From a checkpoint of a small sound classifier.
Model: 3.74M parameters, log mel input, arch jasper, norm batchnorm, depths [6, 6, 6], widths [96, 96, 96].
Training: soap at rate 0.0048, 5800 steps, batches of 192, held-out accuracy 75%.
Data: trained on acted Russian speech (Dusha), 26041 training examples.
Rows from block 10 of a small sound classifier, named by matrix and row number. Rows with one number belong to one channel. Each number is 128 + 24 x the weight over its row's rms, rounded and kept within 0 to 255. All counts start at 0. Numbers have three digits each. After the name is the row's rms in percent of the matrix's.
After each channel's rows are labels from the 100 clips, of 14976, where the channel reaches its highest value: "loudest" is the band of the loudest frequency at the time of the peak. Only what is clearly more common there than usual is listed. The data: acted Russian speech (Dusha). In brackets: how many of the 100.
# convs0: first width-11 conv (model.blocks.10.convs.0.weight, 96x96x11, each kernel summed), inputs 0-47
# convs1: second width-11 conv (model.blocks.10.convs.1.weight, 96x96x11, transposed, each kernel summed), outputs 0-47

convs0.14 116:114098160162109066122096138071107129106128115139168142112099135105129123145131145145100143140138119125115141122137150125157134136114106140151141
convs1.14 126:122097089143148147127083115161107145130111171065090088096137142138184097123126081096138135128109107130126125072119113119113166145143121140141110
loudest: 250 to 500 Hz (58)

convs0.95 102:152128102134089113130117112086109129104165103109125134110125088188133113146114157159151130121111095109141147145161127144168119150105131116167149
convs1.95 132:128109126142146152128106125134165139128089156108137112150135158175162122107143107139127132106120096128148106118123156124083141105179172114173124
loudest: 500 to 1000 Hz (25)

convs0.75 114:165162114111126134107128154106123147105131148087146107134185109167112090156150130134148122148120100109148146111118131138105132127128170131164095
convs1.75 091:169154153116126101090108153154123087117133142152146143127124071152128165138118161129117128129106135102153158163096140153162133146124157179154121
loudest: 500 to 1000 Hz (25)

convs0.89 096:146117131103094108149141171074121123157126128150159159116133106160155139069091146139133109140089123122152121149120092162103121108126178134101171
convs1.89 107:174093123118107155106140139123158110103120095109133101161141131115130160147131104133123123127136117163164119142122155146113127156139148145104153
loudest: 250 to 500 Hz (47)

convs0.59 083:145154116133097141131143171106128160140170111122119106170162095135149103090133131166146126093136110119121165145132155137123128193129136161154091
convs1.59 092:149046127153137166143117106110143105144134140114143078189107143163125101139140117115152122130152105108163109128087111123072122124135103097105110
loudest: 500 to 1000 Hz (28)

convs0.3 101:129127138138125127105112117096164175142138147135126139111087145097110192125106106107138121175114123154101120111090163110151127154166115149145150
convs1.3 102:096119113127209149188129143136110148165156128136133120138120129107122131149163122131112100106127137090131132129106113128101122138132107112121097
loudest: 500 to 1000 Hz (27)

convs0.16 088:080115108116151180139079153117077104135102137096162148131119116090126162109134160177159123142108143160112126109153160080097117138119130137161130
convs1.16 093:122125130113124142144106135124141103123088118172147101130119127135139123140163158116121082127100133125119115146132099083086119080134106107148155
loudest: 500 to 1000 Hz (26)

convs0.6 096:135115170171156104133107148112139121114198091132115138153131151122112142075147117150130152092139081131122142140149085138164129157113117126089100
convs1.6 090:154088124151138112124118120107134130166109115093115122158125130186120156128137110116103116115116116125115139174105124131141129109140172087124131
loudest: 250 to 500 Hz (74)

convs0.20 097:108133174102202118120125104115152105157178131130109105118141111156111162097134133117125117122118127161123119092112127118105125173087122154112103
convs1.20 107:150109126126156127128185118113119134147133116125124183136128110113114180191141124124116099105127143110131138181120104146146110098125147115106171
loudest: 250 to 500 Hz (53)

convs0.32 078:131087122151139127158107134115113177115157120127126137192099118155138124132109175171142102153116119123120142153142160138113111169127105161126136
convs1.32 086:155136112135160159154129127135127129158098109140132085165125169100109111128130105112150132124115114109161103141105129115057114137116129118127107
loudest: 250 to 500 Hz (55); 500 to 1000 Hz (29)

convs0.74 069:110151148149113140123125134134148140128119145120104178106146120128139142110144116123106120168138113123118149107112112127125150123151191148164134
convs1.74 078:156121120097119119092111162119097093142179136142083091109126112152120117135117135117104152087136122172131144190090142139145090115113091145072119
loudest: 500 to 1000 Hz (28)

convs0.28 083:136155137095114128120130159108106127128131129107131107111181115192111132120138159164162126116134095113134166147109134120154121167084149133162107
convs1.28 075:141127133165109133158153113116132172117119154121138125158134125160108108145148100118148121136153100096140086133089153139095128114189150114141113
loudest: 250 to 500 Hz (51)

convs0.82 080:132184114130104151124138130110139122130182137123064129106143140146137126141110140120101124119168122147139139100145135154125158180078100146110094
convs1.82 076:124112121141126127122158110133152132169145117150161087136145132134127125183122118139163118097122129066138085097111125135105114138133152061138120
loudest: 500 to 1000 Hz (32)

convs0.68 086:102113091120138115111151175109129171141145107123092114094129104163124130095152141135120136107129138076144155147122115133125149140127143173150106
convs1.68 082:121125090131154126130150078147131128144132189148122098190128139176151107143111078116132127112144113082130123104101180140108148140173120086123113
loudest: 4000 to 8000 Hz (27)

convs0.39 077:117139093122078069136129148118109096129113165128108135180096144101145114107149144127171122125176133158147088118129097127107122110177158098108159
convs1.39 092:128131143116156163126094111110157157147125095142121165148149127096120137094092144126139142143072133167132121170144129100116114144107128157127163
loudest: 500 to 1000 Hz (29)

convs0.5 088:127134156182100109132088096131111114087171118140106140152095124152113107137115136155133164114135145142161121113180095125163111150129096142091147
convs1.5 088:155092108112116133107091147078133161131137134102127082114155156174155126142112121121102129086102111107129131102127115133103122156152132100115104
loudest: 250 to 500 Hz (68)

convs0.9 090:097140122134134113112148099127118139151136092124080117100183145188138105136130143143127110135135130148135145157148156190122144140126129158119086
convs1.9 091:125109134158128104118124089140135114120148138135150103088099091138089113153115133125142144163152137105150102073128116150124152121175154103144114
loudest: 4000 to 8000 Hz (27)

convs0.63 072:104150145137162160091134124131117143146155102112155130111197087154099116172124134147134145157119138127113120091097131171106134185142117177139109
convs1.63 063:085123109133185147148164108168128107146128128187107150118105139144138148140125140132148100160120128139107146143123099162121132108141107136103033
loudest: 250 to 500 Hz (44)

convs0.84 167:142163125120123127118121111137140091092115146145124123102149122151115087157161157112151160107126142152152116161112156151143105117090133111110111
convs1.84 175:124211137139163108096093121146110097120105116133152143123110104092098103093098116153158174178132133124118128143157134126140145148085164147183125
loudest: 500 to 1000 Hz (58)

convs0.67 086:133144126125131087135144145140123159156149120134134133081113138136142124119120148184144124137123152141130145174144123123125129136067136153148130
convs1.67 074:164085098138128146140111083141159129150143160129132130097129154119139118128149139117098139141144146114158137091117095159111137137092144091200085
loudest: 250 to 500 Hz (51)

convs0.29 087:131144194152095094121119115110113131117194097114153134131108152150143143087119130119141148107131088131140137107164081137123116183125134156102159
convs1.29 076:157073145126120095121093134088154172144117140118122128144159142159148106130138091150099093097109095125145128137103131129142112108117159090101110
loudest: 250 to 500 Hz (44)

convs0.60 112:103101141154075125082107096118132103097106146127123146119120144094099177142130127043092133121159109124101158127126097090151140117174139102150124
convs1.60 115:108117133120124123098085109117126174109140132166128114091121134118181090139118106135147126114113129109089138103171105142164142101134095096114157
loudest: 250 to 500 Hz (40)

convs0.80 109:120124182149156107158095133127110147114168102101135120166121190115138123116139115144156179128083109130127124109116148168165116144142106119099110
convs1.80 122:163084131138138144170113103141145113199105130114085090113153122130076121128157095140122137112162089099145128126104150157153107102165136097134113
loudest: 4000 to 8000 Hz (25)

convs0.23 083:133133109110151127140158107136145139132174119115094114113136134178171081107128155136112118105115153123088115149117141139096151177130084169102106
convs1.23 080:106102125156132152143129085133101105165108126136136102162090153105093138175134113120141165143192098090125104129119137126130116122138172068148111
loudest: 250 to 500 Hz (45)

convs0.42 110:142139134147113117155101156143154175107159116134158140176141110178102091135140140146131136123123133102114145131143125110178147112142115158161134
convs1.42 123:125090127129147159174110116112113135145129135135128080172135143170118144110137110138137123130147109126156136147089142144126122125129134112108079
loudest: 500 to 1000 Hz (26)

convs0.81 099:124129122155127089152119161125123186125164160121143138157132134164097143134127125181115107173133099106107138130123141134133123149136079204152094
convs1.81 097:085093142141113162168143113147134121143090125119140140158120129112104138137151132108163111132131125086158135120122143144111085117140129133060086
loudest: 500 to 1000 Hz (27)

convs0.18 087:164147106104113137138095135145162136131135113122125115130149098156111134115125137136115134124107107091142171113106169139117140118198126139125099
convs1.18 086:110173127138131125161121150118109121109085116115142076182134123160069106136131130112156154136135111071124125091114143134097101109111161114155112
loudest: 4000 to 8000 Hz (29)

convs0.69 078:140114140181152129147121115130116131149177123124074125112147167133095072116147137135136139104139125146160126131158094151101118174105106104114102
convs1.69 091:108110115121102099124088135121142069149136084165099122143122138149112096117140105138106164150138123108126112112128117121165124114157137100096122
loudest: 250 to 500 Hz (43)