python train.py --arch="jasper" --model="sound classifier" --dataset="acted Russian speech (Dusha)" --train_examples=26041 --time_shift_ms=50 --n_mels=64 --hop_length=160 --input="log_mel" --spec_augment=false --win_length=512 --targets=["emotion"] --num_classes=4 --norm="batchnorm" --activation="leaky_relu" --channel_attention="se" --depths=[6, 6, 6] --kernel_size=11 --stem="single" --widths=[96, 96, 96] --mixing="mixup" --label_smoothing=0.05 --loss="cross_entropy" --init="torch_default" --residual_init="none" --optimizer="soap" --beta2=0.999 --lr=0.0048 --beta1=0.9 --shampoo_beta=0.999 --eps=1e-08 --precondition_frequency=25 --max_precond_dim=512 --merge_dims=false --one_sided=false --adamw_lr_other_params=0.0011 --adaptive_grad_clip=0.05 --cautious_weight_decay=true --steps=5800 --batch_size=192 --epochs=42.8 --lr_schedule="step" --warmup_steps=580 --weight_decay=0.2 --adamw_weight_decay_other_params=0.05
Rows from block 3 of a small sound classifier, named by matrix and row number. Rows with one number belong to one channel. Each number is 128 + 24 x the weight over its row's rms, rounded and kept within 0 to 255. All counts start at 0. Numbers have three digits each.
Before each channel's rows are labels from the 100 clips, of 14976, where the channel reaches its highest value: "top examples" is what is common among them; "loudest" is the band of the loudest frequency at the time of the peak. Only what is clearly more common there than usual is listed. The data: acted Russian speech (Dusha).
# convs0: first width-11 conv (model.blocks.3.convs.0.weight, 96x96x11, each kernel summed), inputs 0-95
# convs1: second width-11 conv (model.blocks.3.convs.1.weight, 96x96x11, transposed, each kernel summed), outputs 0-95

top examples: emotion: angry
loudest: 250 to 500 Hz
convs0.4:170132118160098110088098140157168164110139137085140097115097125155131090149111110149100137111095098138161105095140117159130147178120152098103124155111156170091127116149127133116095125137151118109117133127152170127114088103109112147052117123127149117122146111134089146115102126124124147148
convs1.4:138143117102160159146115122100124136108121132135114131129118114160142117132136116130109124142090116132128109062117095114173109106125151126091143085050157155105119125095152102078107130115131145108122098121114098095116116145131128155147091127129156132073143197093135149127107118122116123092

top examples: emotion: angry
loudest: 500 to 1000 Hz
convs0.66:093127109106116112181122164140163162117112122099123138197113115101122154144134095107134102086113121138094136136143120102096095122143128124088139129132117133103134119077116136131104132142087142069118140132116078121160123099151182159122122124146090131106102140156149131172159146128146138130
convs1.66:126139122090147152112127063171109124111108137085130154105142086128105115131142117112133132128116130172072136146137147091134125136093129124133143153176139111089127102161136145120120110085129157099146115085124108132153147130102089154122085134161148137153095127107189154126130118141123088102

top examples: emotion: angry
loudest: 500 to 1000 Hz
convs0.92:138114126111106150181119114166132103107145110093129123145148160140101091115123115129099149119095080115125145125142139105164129125092089102119123115111151066112106130122152128109089110137144118143119122132133066079111167092122123108086177161144119149148100100128129158139111138129140093159
convs1.92:118158100090112154143125071081085150122083112138112097128126129123085117134084102144085123120113112145089121133150144119125097119116145124108102122130157111130119119112122098125124150090130133101163092104112104075129142111130113137142097151156155172115116137119200116101133114118124127084

top examples: emotion: positive
loudest: 250 to 500 Hz; 500 to 1000 Hz
convs0.95:141110171128110109122108098134143179142146131091106135129121109115155116153116105131111138076134161135145117143070120114162120139139144116133104159142125148129084103129184111099158104090126106134166115138149130117119108110107145103072114169141131106119137100106104140134128105054161102111
convs1.95:094162124093069116120104118112119112119127132104104102110105099104122097116117125094138104159112141110181135120120144137087123136111117127124094104096169136122097138094102110144117141131135106074127124093137127077151138104100126121099113167175147136111147150066135128106125097116091158148

top examples: emotion: angry; emotion: positive
loudest: 250 to 500 Hz
convs0.7:120091118139142175094136146114128151122155096086115139128115183094136148157092116126098114161125137150136123157086118176121155080113137165106105117098158126128098126118113152124141067168114113111133119121146134110160111157123137163075112113129120135113119118091096138134165132100142115092
convs1.7:138138119098109149138133083123119111121106078147114125134128103118103136128115104135121125120099105144094117108105137126140119108120125138128169107092168129098118125073163089137144108105157094123097098103106104050141090132054146136157127119157162128096095131117146154137118109113119105107

top examples: emotion: angry
loudest: 500 to 1000 Hz
convs0.43:124119136119105136126105124147139097116054117124123129089090108115120085142115101100117127137165141124150125165108114113139069116081120101096125167114124152142093122127156149167077104121117106148152140112102117126149115144159154170073112135151131118157098095128098119144132100127138147096
convs1.43:092098124102091140129099093142120135129115147191078122124119089126101113133166104143138134147118121182127136158090167149149113108112087115127158164151112095141157098106081127060139124143127141110178148127116091143103104128133142129149109111127149121136137108099147110139119132105101140115

top examples: emotion: angry
loudest: 250 to 500 Hz
convs0.23:148137159099155162139125126143118154100120107131074144117138091095137170137092125148139121092121118139124148140165122112130157147161148118119086137155173134157134145071138137133151105095115102100152097127154138098157128139082075140108077122105113123102138115118161121138175143156124112106
convs1.23:097168113133118144126148171121106127132090097128088150106123118140133145148119124136154101100086111182125117092134115073127110125126142131102150119110169095081118094123155087125121106122155113104108100119164116125145117115085105092197161134164152131113101130140139144138144122135145097152

top examples: emotion: positive; emotion: angry
loudest: 250 to 500 Hz
convs0.22:150157124095154132143172110118078162135092115101120165127148113133113147149106132141141116137124118144156117145143128086151124128155116146117128120109140110135110121101071143087133114142152091088121118070163072128146151099157133140144099173128123144135110115094176113149152087098161129117
convs1.22:103137123129185125096110162145133145162133131085108158141143088116121164143160132151114130107122106149093107175125106096171128137118096129118117128155158131123140108145164129145107108121142117100121071128129124175129120101102124154078129168187133114129089119139190113150123117130114112126

top examples: emotion: positive
loudest: 250 to 500 Hz
convs0.39:117107145131128133104118151094105129129080111124128115072108130151152133131084087153110149126149088134181138143102111155097106105126089154127139108087083122130137138143146138056112124137146145126118092151102115109151152142154153187128148113108130169145128125128081093131109132125121137102
convs1.39:129108148133109133132113144118149138134132150124104128093106101134136098112095114097107117134112137149108145165121099123113106140154134139094169157157148059127133102173100098104136119112125172113164071135102118152149135125086155153125122105138160122114117152159125090065120119099097114084

top examples: emotion: angry
loudest: 500 to 1000 Hz
convs0.15:142142125096124172156119109158126142152071150118085109111123093130109105180126116157188104180152147090082150163114138102141105118139119102130116138119138119115126113101115109135143150112118130126124113099154151154131161106141099114115094108134121132110135117135208154097118135118156106121
convs1.15:110099141137120135157152105147126132146142095087100147125136102112117151134127142134152131154122122115112142178129114087095111135163162116133108118109124135104090078103161118143105149141128150161170101150138168165128158120120098162210126147177144112141133132156136142112137166111136084131

top examples: emotion: angry
loudest: 4000 to 8000 Hz; 2000 to 4000 Hz
convs0.63:155116090116103172156163148098072124161091144147140134078131148114126171122100141117141102135132123083105128151100129149114129084135136107126105125094127116117108155122099127121147098121107115063094096099157142109151147139171127161169097115134123093137138132127159143113154131163133126107
convs1.63:133134107149153107140140144137165123123118133133116174122156114144163139115138116132124115133109111132089109136134087123109148179166140124126111096126101167101115116091200084140145113105121141113128086130164134137119153097096115151196123128184112134161145137181126142148119147115120119090

top examples: emotion: positive
loudest: 500 to 1000 Hz; 250 to 500 Hz
convs0.80:164138139158134095116108149128136122147149112188095128146118102110132143116116086158123148093139109158179125138142156152141144106160135148116163129060108121143144095138114127109106123141140127134098146125165121136150131110175173105113083092127123086135083144109092124104109127133085119108
convs1.80:116085104086085103110086136184170129119178110131126151101129109161112129124127108098119118115141113127106131131102166097150110156093070120146128090152106111123170118134145142118130131127116120063142090103091120142139114116068123144135109121164135104125135114129111145107117135103136132097

top examples: emotion: positive
loudest: 4000 to 8000 Hz
convs0.87:126165155133161138126174116126090129116108167141112132123124089144115133124120167174129147134125141117131140153164087153122111151111132125135131164114129085107130117162059135119106150121140126109084170146144131137059125104101126177111144069134136103110139127117162113131109085123125143118
convs1.87:128164128153125100130122167090091119144131139123100149124097151144137147158108138177104119116145122108097137137130116099108152129121136125123120154178154088139145139158094135150130126145184118111124177162138140143109123125113125089057098126114125127129126119089073123111138141147122158195

top examples: emotion: angry
loudest: 500 to 1000 Hz
convs0.81:093106143132146147160088132138127111128159114140122119090149113125100118140185073152151111140120153085066170160153127098152129162115147113166115119120120120129124130111135110118094122130104114150140140137177105143148118147111108129150141136117148159108151109145137114138194114104144108189
convs1.81:117131126142116116126132130126131141169103118120105158121093118168170147122105132139141145139143131132106120127144108114129137129171144125111157127098125119107113107118163084121127136132137155150156129167143132173146151167088130147207145088165125131099129113212141169096145161110153104147

top examples: emotion: positive
loudest: 250 to 500 Hz; 500 to 1000 Hz
convs0.71:153162128160104116139131113130085116137150126165101120164125094112128099125142099096187095160110109095093112110120127083105161135128144143141119153143124102087118123096126106142132165092101142105126132117155171133144118130125084110185099111122153161147140152124182127090096134136120124138
convs1.71:154097130150141118126145162120144100120156124086087159113154091101187143116117128109162131142132130119121111143119114138131133117136106112128125139142101159115177128130177146105128126106148127155120147114164159157128164075119106160177136135112118119151114116156150172177106138163099075101

top examples: emotion: positive
loudest: 250 to 500 Hz
convs0.25:164123133121131117149156117103126133134137136148125154195098103132167137158124112139104104138122130106087093171118116104141133111116169145114114117176189142115092144048113151145161100113108099091130110103151114129110141076139124159120113100103122104137133124144126135138129098132111110150
convs1.25:113191117099145124140138188089093124103107132100130132136122166138091120141161148130101134115114114134122110085126134173148121113131091111134120136142161138110136142127148127136112125089136103084119134116137122118132120110102149139049114120127111124161074107083076139130122135117099171109