{"time_shift_ms": 50, "n_mels": 64, "num_classes": 4, "mixing": "mixup", "loss": "cross_entropy", "optimizer": "soap", "lr": 0.0048, "shampoo_beta": 0.999, "eps": 1e-08, "adamw_lr_other_params": 0.0011, "adaptive_grad_clip": 0.05, "cautious_weight_decay": true, "batch_size": 192, "epochs": 42.8, "weight_decay": 0.2}
Rows from block 12 of a small sound classifier, named by matrix and row number. Rows with one number belong to one channel. Each number is 128 + 24 x the weight over its row's rms, rounded and kept within 0 to 255. All counts start at 0. Numbers have three digits each.
After each channel's rows are labels from the 100 clips, of 14976, where the channel reaches its highest value: "strongest on" is what is common among them. Only what is clearly more common there than usual is listed. The data: acted Russian speech (Dusha).
# convs0: first width-11 conv, stride 2 (model.blocks.12.convs.0.weight, 96x96x11, each kernel summed), inputs 0-95
# convs1: second width-11 conv (model.blocks.12.convs.1.weight, 96x96x11, transposed, each kernel summed), outputs 0-95

convs0.12:100117136118096169153131168143137143143139123108098082131128144096139147114134126135112165126123086098104104105150117117162125107101145126112060169164108119118131106118166104161145151160140088132174125123187184088123138138135121170121117127125107165090109140143124133128150109120132112125
convs1.12:127105140143151116099145095124098133130136125152125140112132164135103119112133143143125083111142130119108135156141103187087095134145130122078105122127143153093126114149117150150123108113142113137135185150131134143126109083105143128090118128141119162150197096116145113147141098052162166155
strongest on: emotion: angry

convs0.61:104112087147104121104121147157143145138115152162100136106133123099131119155122166126130111115118193156132173112159138138140121123150142138120126153122158131171128108165085112151070137127114151130089132128148138125128095168140122114121180104172096112105108087161107114113134140100156163087
convs1.61:144139105122140144069126123131090107104120137120131151134144167136105084139115142106139094080130107155105153128111133108080079171139131166163122138124130102164151100172141128121099132124119125171147111147099160105105165108110135151130094100141110156144103105147136143098107126190141141118
strongest on: emotion: neutral

convs0.42:098138150174123102111128163103113165162188146144075163121098125149131160137122134099100139125143118092160120130135139141112161126139135113148117148129161102113138163129137119123165119111126150082117081102091109116132127107109137100125118111138120070100141143114078144160141109181154123115
convs1.42:109144134170090092142105114101110160149146124145158087149080140106120103119133124169132058145154084149133103173151059134117152132152175125127135105108113123123131139142114141133114118135129124141165135130138107148154150121118120125140142126120124156144122131141145128196146155120161130181
strongest on: emotion: positive

convs0.5:128166145141120096124161092163134137118127112130087136126126188137168175116098109082119107154135153124138148094154089122135131162129113121108149102161114128154100120148114153142134126127109162112093137132123141170145125149114123124160114181119119129159097145179105178148157149156105158150
convs1.5:113093088114168140164156144106168086121099120104115156127165112146133101100095164124097107105133085135123140135162119104117140104136120121116103151078109150125144135110138104119128089135171115135094146118125106119111183143152161117136114141143125149100135149096091179084118130146086120143
strongest on: emotion: sad

convs0.71:121165121168114151080101112131105148109125174114099137122132105169161131141165103123088131137111187129115127142120121094140171140130121138113171120141129133153136170126119094158133144154119117122090125126132115154142151118120102128114227109116112097134115133154114131112125172157134153146
convs1.71:141093136149133110141116113132145091119185132180140114152129114131135137134097140156123143117165140153130114170138101098097116146176138154146131158138098061126138152130140127120106141142102168144148100149100173139122160164155078150154120149125143167158130156142118122101102140099165104116
strongest on: emotion: positive

convs0.28:133151128109109108131152121131108127182134140105135182152114153118119156128128132116118113154101100126125084153102106104124106136068131141115147127131135127177199171087149114114114097162130098129151148101106086120103125136140149161158127185112092108111111128135148094109141148127121093120
convs1.28:146116186173094147092107114183154076128141130126124134135130109110108108112137130133136158124113136125184147097112127139118144100154129134178139161130133143133089137118084158140138122124127132125161134168121158120113147164110152123094163157104137142105149175097107111158161144155173141138
strongest on: emotion: angry

convs0.82:099102144106110120115118164107113096123113109140096117136110143112103139094078148119115174127163098095108144117120101109157113090176130125107106159145155122095102127145089114117213158147127123146121128145142124112154109108141123155153094186137130099120118124157133147158119113111168123126
convs1.82:109130115127116138124123150141127133147165111122110120126113120095105168092133137128113125138069124124104136112115122118124009088137145076100126131163135168130123132145129143131125132131148123125112117111120132110097106095108158085139096072142134106108118115119156124136128135079119169139
strongest on: emotion: angry

convs0.72:190143120116145109173164143112123127124130134071184157092100102123171123114135124151098099155125094130123105106123116148120101098083129151164124115131123111110128113101142129112102129127086133104173150106121144158109120149099145098110118161136160100089112120112134171145132115148148101163
convs1.72:147111141153155072142139094148128107131094119108126148141120150180093112133126151158110160113164126086117157164114145098094136139158125165096117136119109121090104119083154137110161125157134135138123131125094135135127150125133085106108159137123109152106115110083102110075087104110100109092
strongest on: emotion: sad

convs0.67:121101108131068154145074151104095119116120135151086075105118156117097094102086137154124187115138137128128131118135125108128130120162135123139106141149138107106109087133064106118187122167094116122092109129114110144126113128124125128134080154136125094113103127126111166144136135115144134155
convs1.67:083158107119125113138117132127117220138143119123121108120139124093124125114141139113126200159071124117124114108130111119119111111134136136070134125120125206117138103127142147134159123147134141132119128118155131132091135075108135107112145115126130072142127102177141128106118097124159123124
strongest on: emotion: neutral

convs0.14:141104141126144169189070154112150146101139132113139105176149129156133141098139108173118095107110118138143142147108144105094117153188106140126127101149117124119124109134162110125111111131104129149134114121147115162103101127107101153152143085138123121108132137116156105077121145124083060119
convs1.14:130125157115103089123143146137121157121126136132119120125106127130169121126145107143170145134180170123145130116126137150127212122096100131135127106116107122082154105133122113103146115120108124107142123173117112168121104103096087118136217170095121119132127137115100115149126133148100107093
strongest on: emotion: positive

convs0.19:106136076130146095120209126139127110128119152147122134105121143140128131206138106137125103131130157160101097102122170101116129116133134100146113129104139094148169116132089101150085154095136139138152139118135084120107114143124118112118172115150110169120124099177121095132121150121151138111
convs1.19:143121117165112143112085125126110128128127124148131122133089127136156112145119144139110109103157130168149149135061103121110146190141145118186137169134126071132149143137110144152103104140151124151116070158153166140127128126138104164122099099156113148157098168146115111142176104137119136133
strongest on: emotion: neutral

convs0.0:141081119117125146136168132115130150133164137124171121140105171105138166121127129125099118127129151149137151118104153111135115091156119107183155121140137116104098108150140128122136159083121084100150102116107140120083094110116112080106115154167158148087102163139110140103126147146139060136
convs1.0:120148102130103146125098155148133161144108108117080178115101120138091111132095133100122141139134165119109158117118095150100152137105109113153133146092132174095143145094119122102100110151158156143063102079120092107111156109099112128103125105160100129126133119157083125150137129128085127152
strongest on: emotion: sad

convs0.44:117114120129123173122092089111116120127158151113109135146129121155152101145127089123112126135107128125139120138177083106173136131142109126145188131101117122140152155138118089101089122115166128111115115065061101171133142098137118119121179107104116087108122119134129138113096163161125136137
convs1.44:115120114186123102148145115155175135125093137164141132168129146132177125155111125125141179098131068127124098146122131096122126137134105151141143162105132128124150146140114115128130112138097138155137136152127118144122168131122113096097135168137209148167113130143088132132147116079173111115
strongest on: emotion: positive

convs0.57:096108107128092138171099148152151126145147130139145091189137146145120130084137150154128175108151124075095121142152076100122129135139115139118152144126114163137126135137192135080126122194122080151140145132162112133121128142121127148150101121124130162126119136154140137149144132122106089157
convs1.57:152134131105136149098100125111101131123142126132125144126167120115137142116157107120135150120127102094114117035120129183114155109092097109117144127119172124123101110128103108140143132106159142106110161127122141126092131104102125086139165138111115085085152096083092078132165131102107130123
strongest on: emotion: angry

convs0.53:105138118134135093130117178118103092120133117141105092114104169076125129099104172112128178109141086098131100115170118122121128128142132111127115137181125100102111088135100135125155144160116151135125138119175108134147129113128136128146106203104106130121126088146118182153140144128151140156
convs1.53:064137096119173157146110131109118136132113127120108101098149129147114148129118157113110110097103086102146141153121133155114073077138136107104125113127163179147127081140144132102086125157162123133106135098115117115092157121119139108089091121145130127112130125126113124102152095119092183160
strongest on: emotion: sad

convs0.65:118161151135107116132080121119142147106176124100118132132148091176129089104133112136164118103144103124128142098127097166140104144108127128131120128101122094109128110196114112086133113124106114127126147084065107161108135126113132129103096151131139076114149141120113115150106165192111130129
convs1.65:114158131157127121118131149127158141136131136101153071132101113128159111161160108169150121133160102099110136123158121124171119176067153124119136131125097160126150099127123148102096107167094125107182109169138089160116165092128090108134098121130152142159132113153119130132115104116098106133
strongest on: emotion: positive

convs0.26:126095095136074114127104131130118133096130105100138054107119155115122096129107110114126153116163113148137168120150146110110137110130133136162104103143124077117126090153075112114161116154077127140111098081153118130112131124091117136148066154138137095081106122110129150130141128133118120142
convs1.26:088173134117120125153113143099137159163116129090134123102139116107129150130126104099138177148067159085108125090152120139152131120105144149099123106128153204127121115124126125130131107173142125128098116119131118103108130090113141081142139117129146092165122078181156137117113106116119149150
strongest on: emotion: sad

convs0.89:135122114167121119132153140153115106110107114156136091149142098116148138167136157085124119145134121155144124091155102132108129095137126123144127137105138180153140102136173094207124153117165134133072131185130158134141080123122092088112114117160133141074126124147138149131126105122133127128
convs1.89:147120155114114165113142121134124105142162111142118147130118118177125103142112177111127115118180127129120165111105086090126148124132096151098151126140066110155096125121135153136111115133127134140080098108141126114087163147130102153116123127154108107150063122123080120133129099070151134159
strongest on: emotion: neutral

convs0.81:110101091151117146108152107086129161106067122114147121145073150096114084134129123107108123102138094110104107113095143156152145091129119127113142102122139117151182147084122162115138111138150120154150115108116052118132083139148119123126125144141159136104110149138130086110113120130136113091
convs1.81:085149139133144117159130119124112134128122134118106129141123160134114128167111142143138128118165184100126123161077132129095120144128141118168130098093120127137167109134138122060103145125149116119126120166124090153112134130090083119092099110119136116138125124180178101113152191095117153153
strongest on: emotion: sad

convs0.87:065173085107122117102139101150164146129095154152101092119161131116126125107147158145140119128124163143089092126122141111116120128161131143136110127144128136165141101120118158150113169106117143139056124119131090130175191148159112084133179136147156134129121111128136128135126112115136143115
convs1.87:116111099127118183129109126079132143093135136173138171096127093170123141124129143116148080112109105144107121165099120132100102125091107063130144131132161108175144112112115137156115099117180126142143151081164134115106112115175157148110123110141115143137093143132141132115143152126158146126
strongest on: emotion: angry

convs0.93:109151112104117117135118122109128137140129140097184126115113085138157092143144091117114121138113105123077107122069140110168127129151132146125165108125123114166142165109142118127197115108124125102149135135133118094130113142147093110129161096125124125127127125080164141127133153128219109139
convs1.93:153088098125136107162124134147128129147135123140134161165169132138095134159108111142112131138114156112145110177126101093122149134153112096115079098108112123105125132136173074093137131171138140152102146093091123111128095130089122127109134129094115156136110123104155150109136195136123121069
strongest on: emotion: sad

convs0.25:120125102138124140146073132118117127130120142115137163122124116134089093107126085164116108122111155134110148135141109124151152110174140088124186128120198100132136132116101104091100156168159079108113128117084094116148131140120117149125169108131160082119134098109121093114100149152124116146
convs1.25:123118120123114171115115122132133148131103126093142113149161141129145094137087148125110205099150102110134142092105152133090164162136138196103101117112123131131133128118125175140110135137126119120100112190158165147115097106121125099136119117145119091164125123172133121134157152084111104147
strongest on: emotion: neutral

convs0.86:152148160130109090134124146096103178180156153122122105101125171082123154103181127172138130110139122135162121153159153156127129090119144118168107132143103163146121146109151134153108138104099099092136126097153132090102104127147105123145094172114100113096144131136124121118139107168135122155
convs1.86:146134151133125128115155099106110115120126131138144110099122162121079133135129112140101102114121165130172135095143144177094107143175134117093102109147120101095090131120116134136124164094094152139110135093123145127142106114118104128129140062145090067112160085131139096134124127094092091101
strongest on: emotion: angry

convs0.37:122107145121157151128113135122115159116115137107087179098110107103112158143114098111127088162143097153119108150122162168133098142155124146126112144160141106113119110097122162084100158087138119095120129044101155107133112111143146138123135098113135107177148138102115125136110129139098177129
convs1.37:130121182181120102107133115141149106104140116100118118149087128143117127151139089156134119116151097169107099112132107112150086140141118136112169142159135084125122139139111151126112120099110123137158156188116138143132161118152081103151128168122146171139162109131111073122135137125141131187
strongest on: emotion: angry

convs0.94:152162119117135108126177128137116130149124171112130135113135156119150126085100179120109100114108151126127148141130086155108129167101134181154086147167107118122112105108117101120120142135087169139155124159142135123126132079128123120144162143113114128132095083100139171151134127153063094115
convs1.94:142101134148154125168139135114129154150116139157112142158161126124132146140088117119118132127153105122150149159082138165125158083151159096184134130112126170136099106096200108132117150170156128098117146152112138092134179122146159138107120127139141136138086140107127135091164125168133149135
strongest on: emotion: sad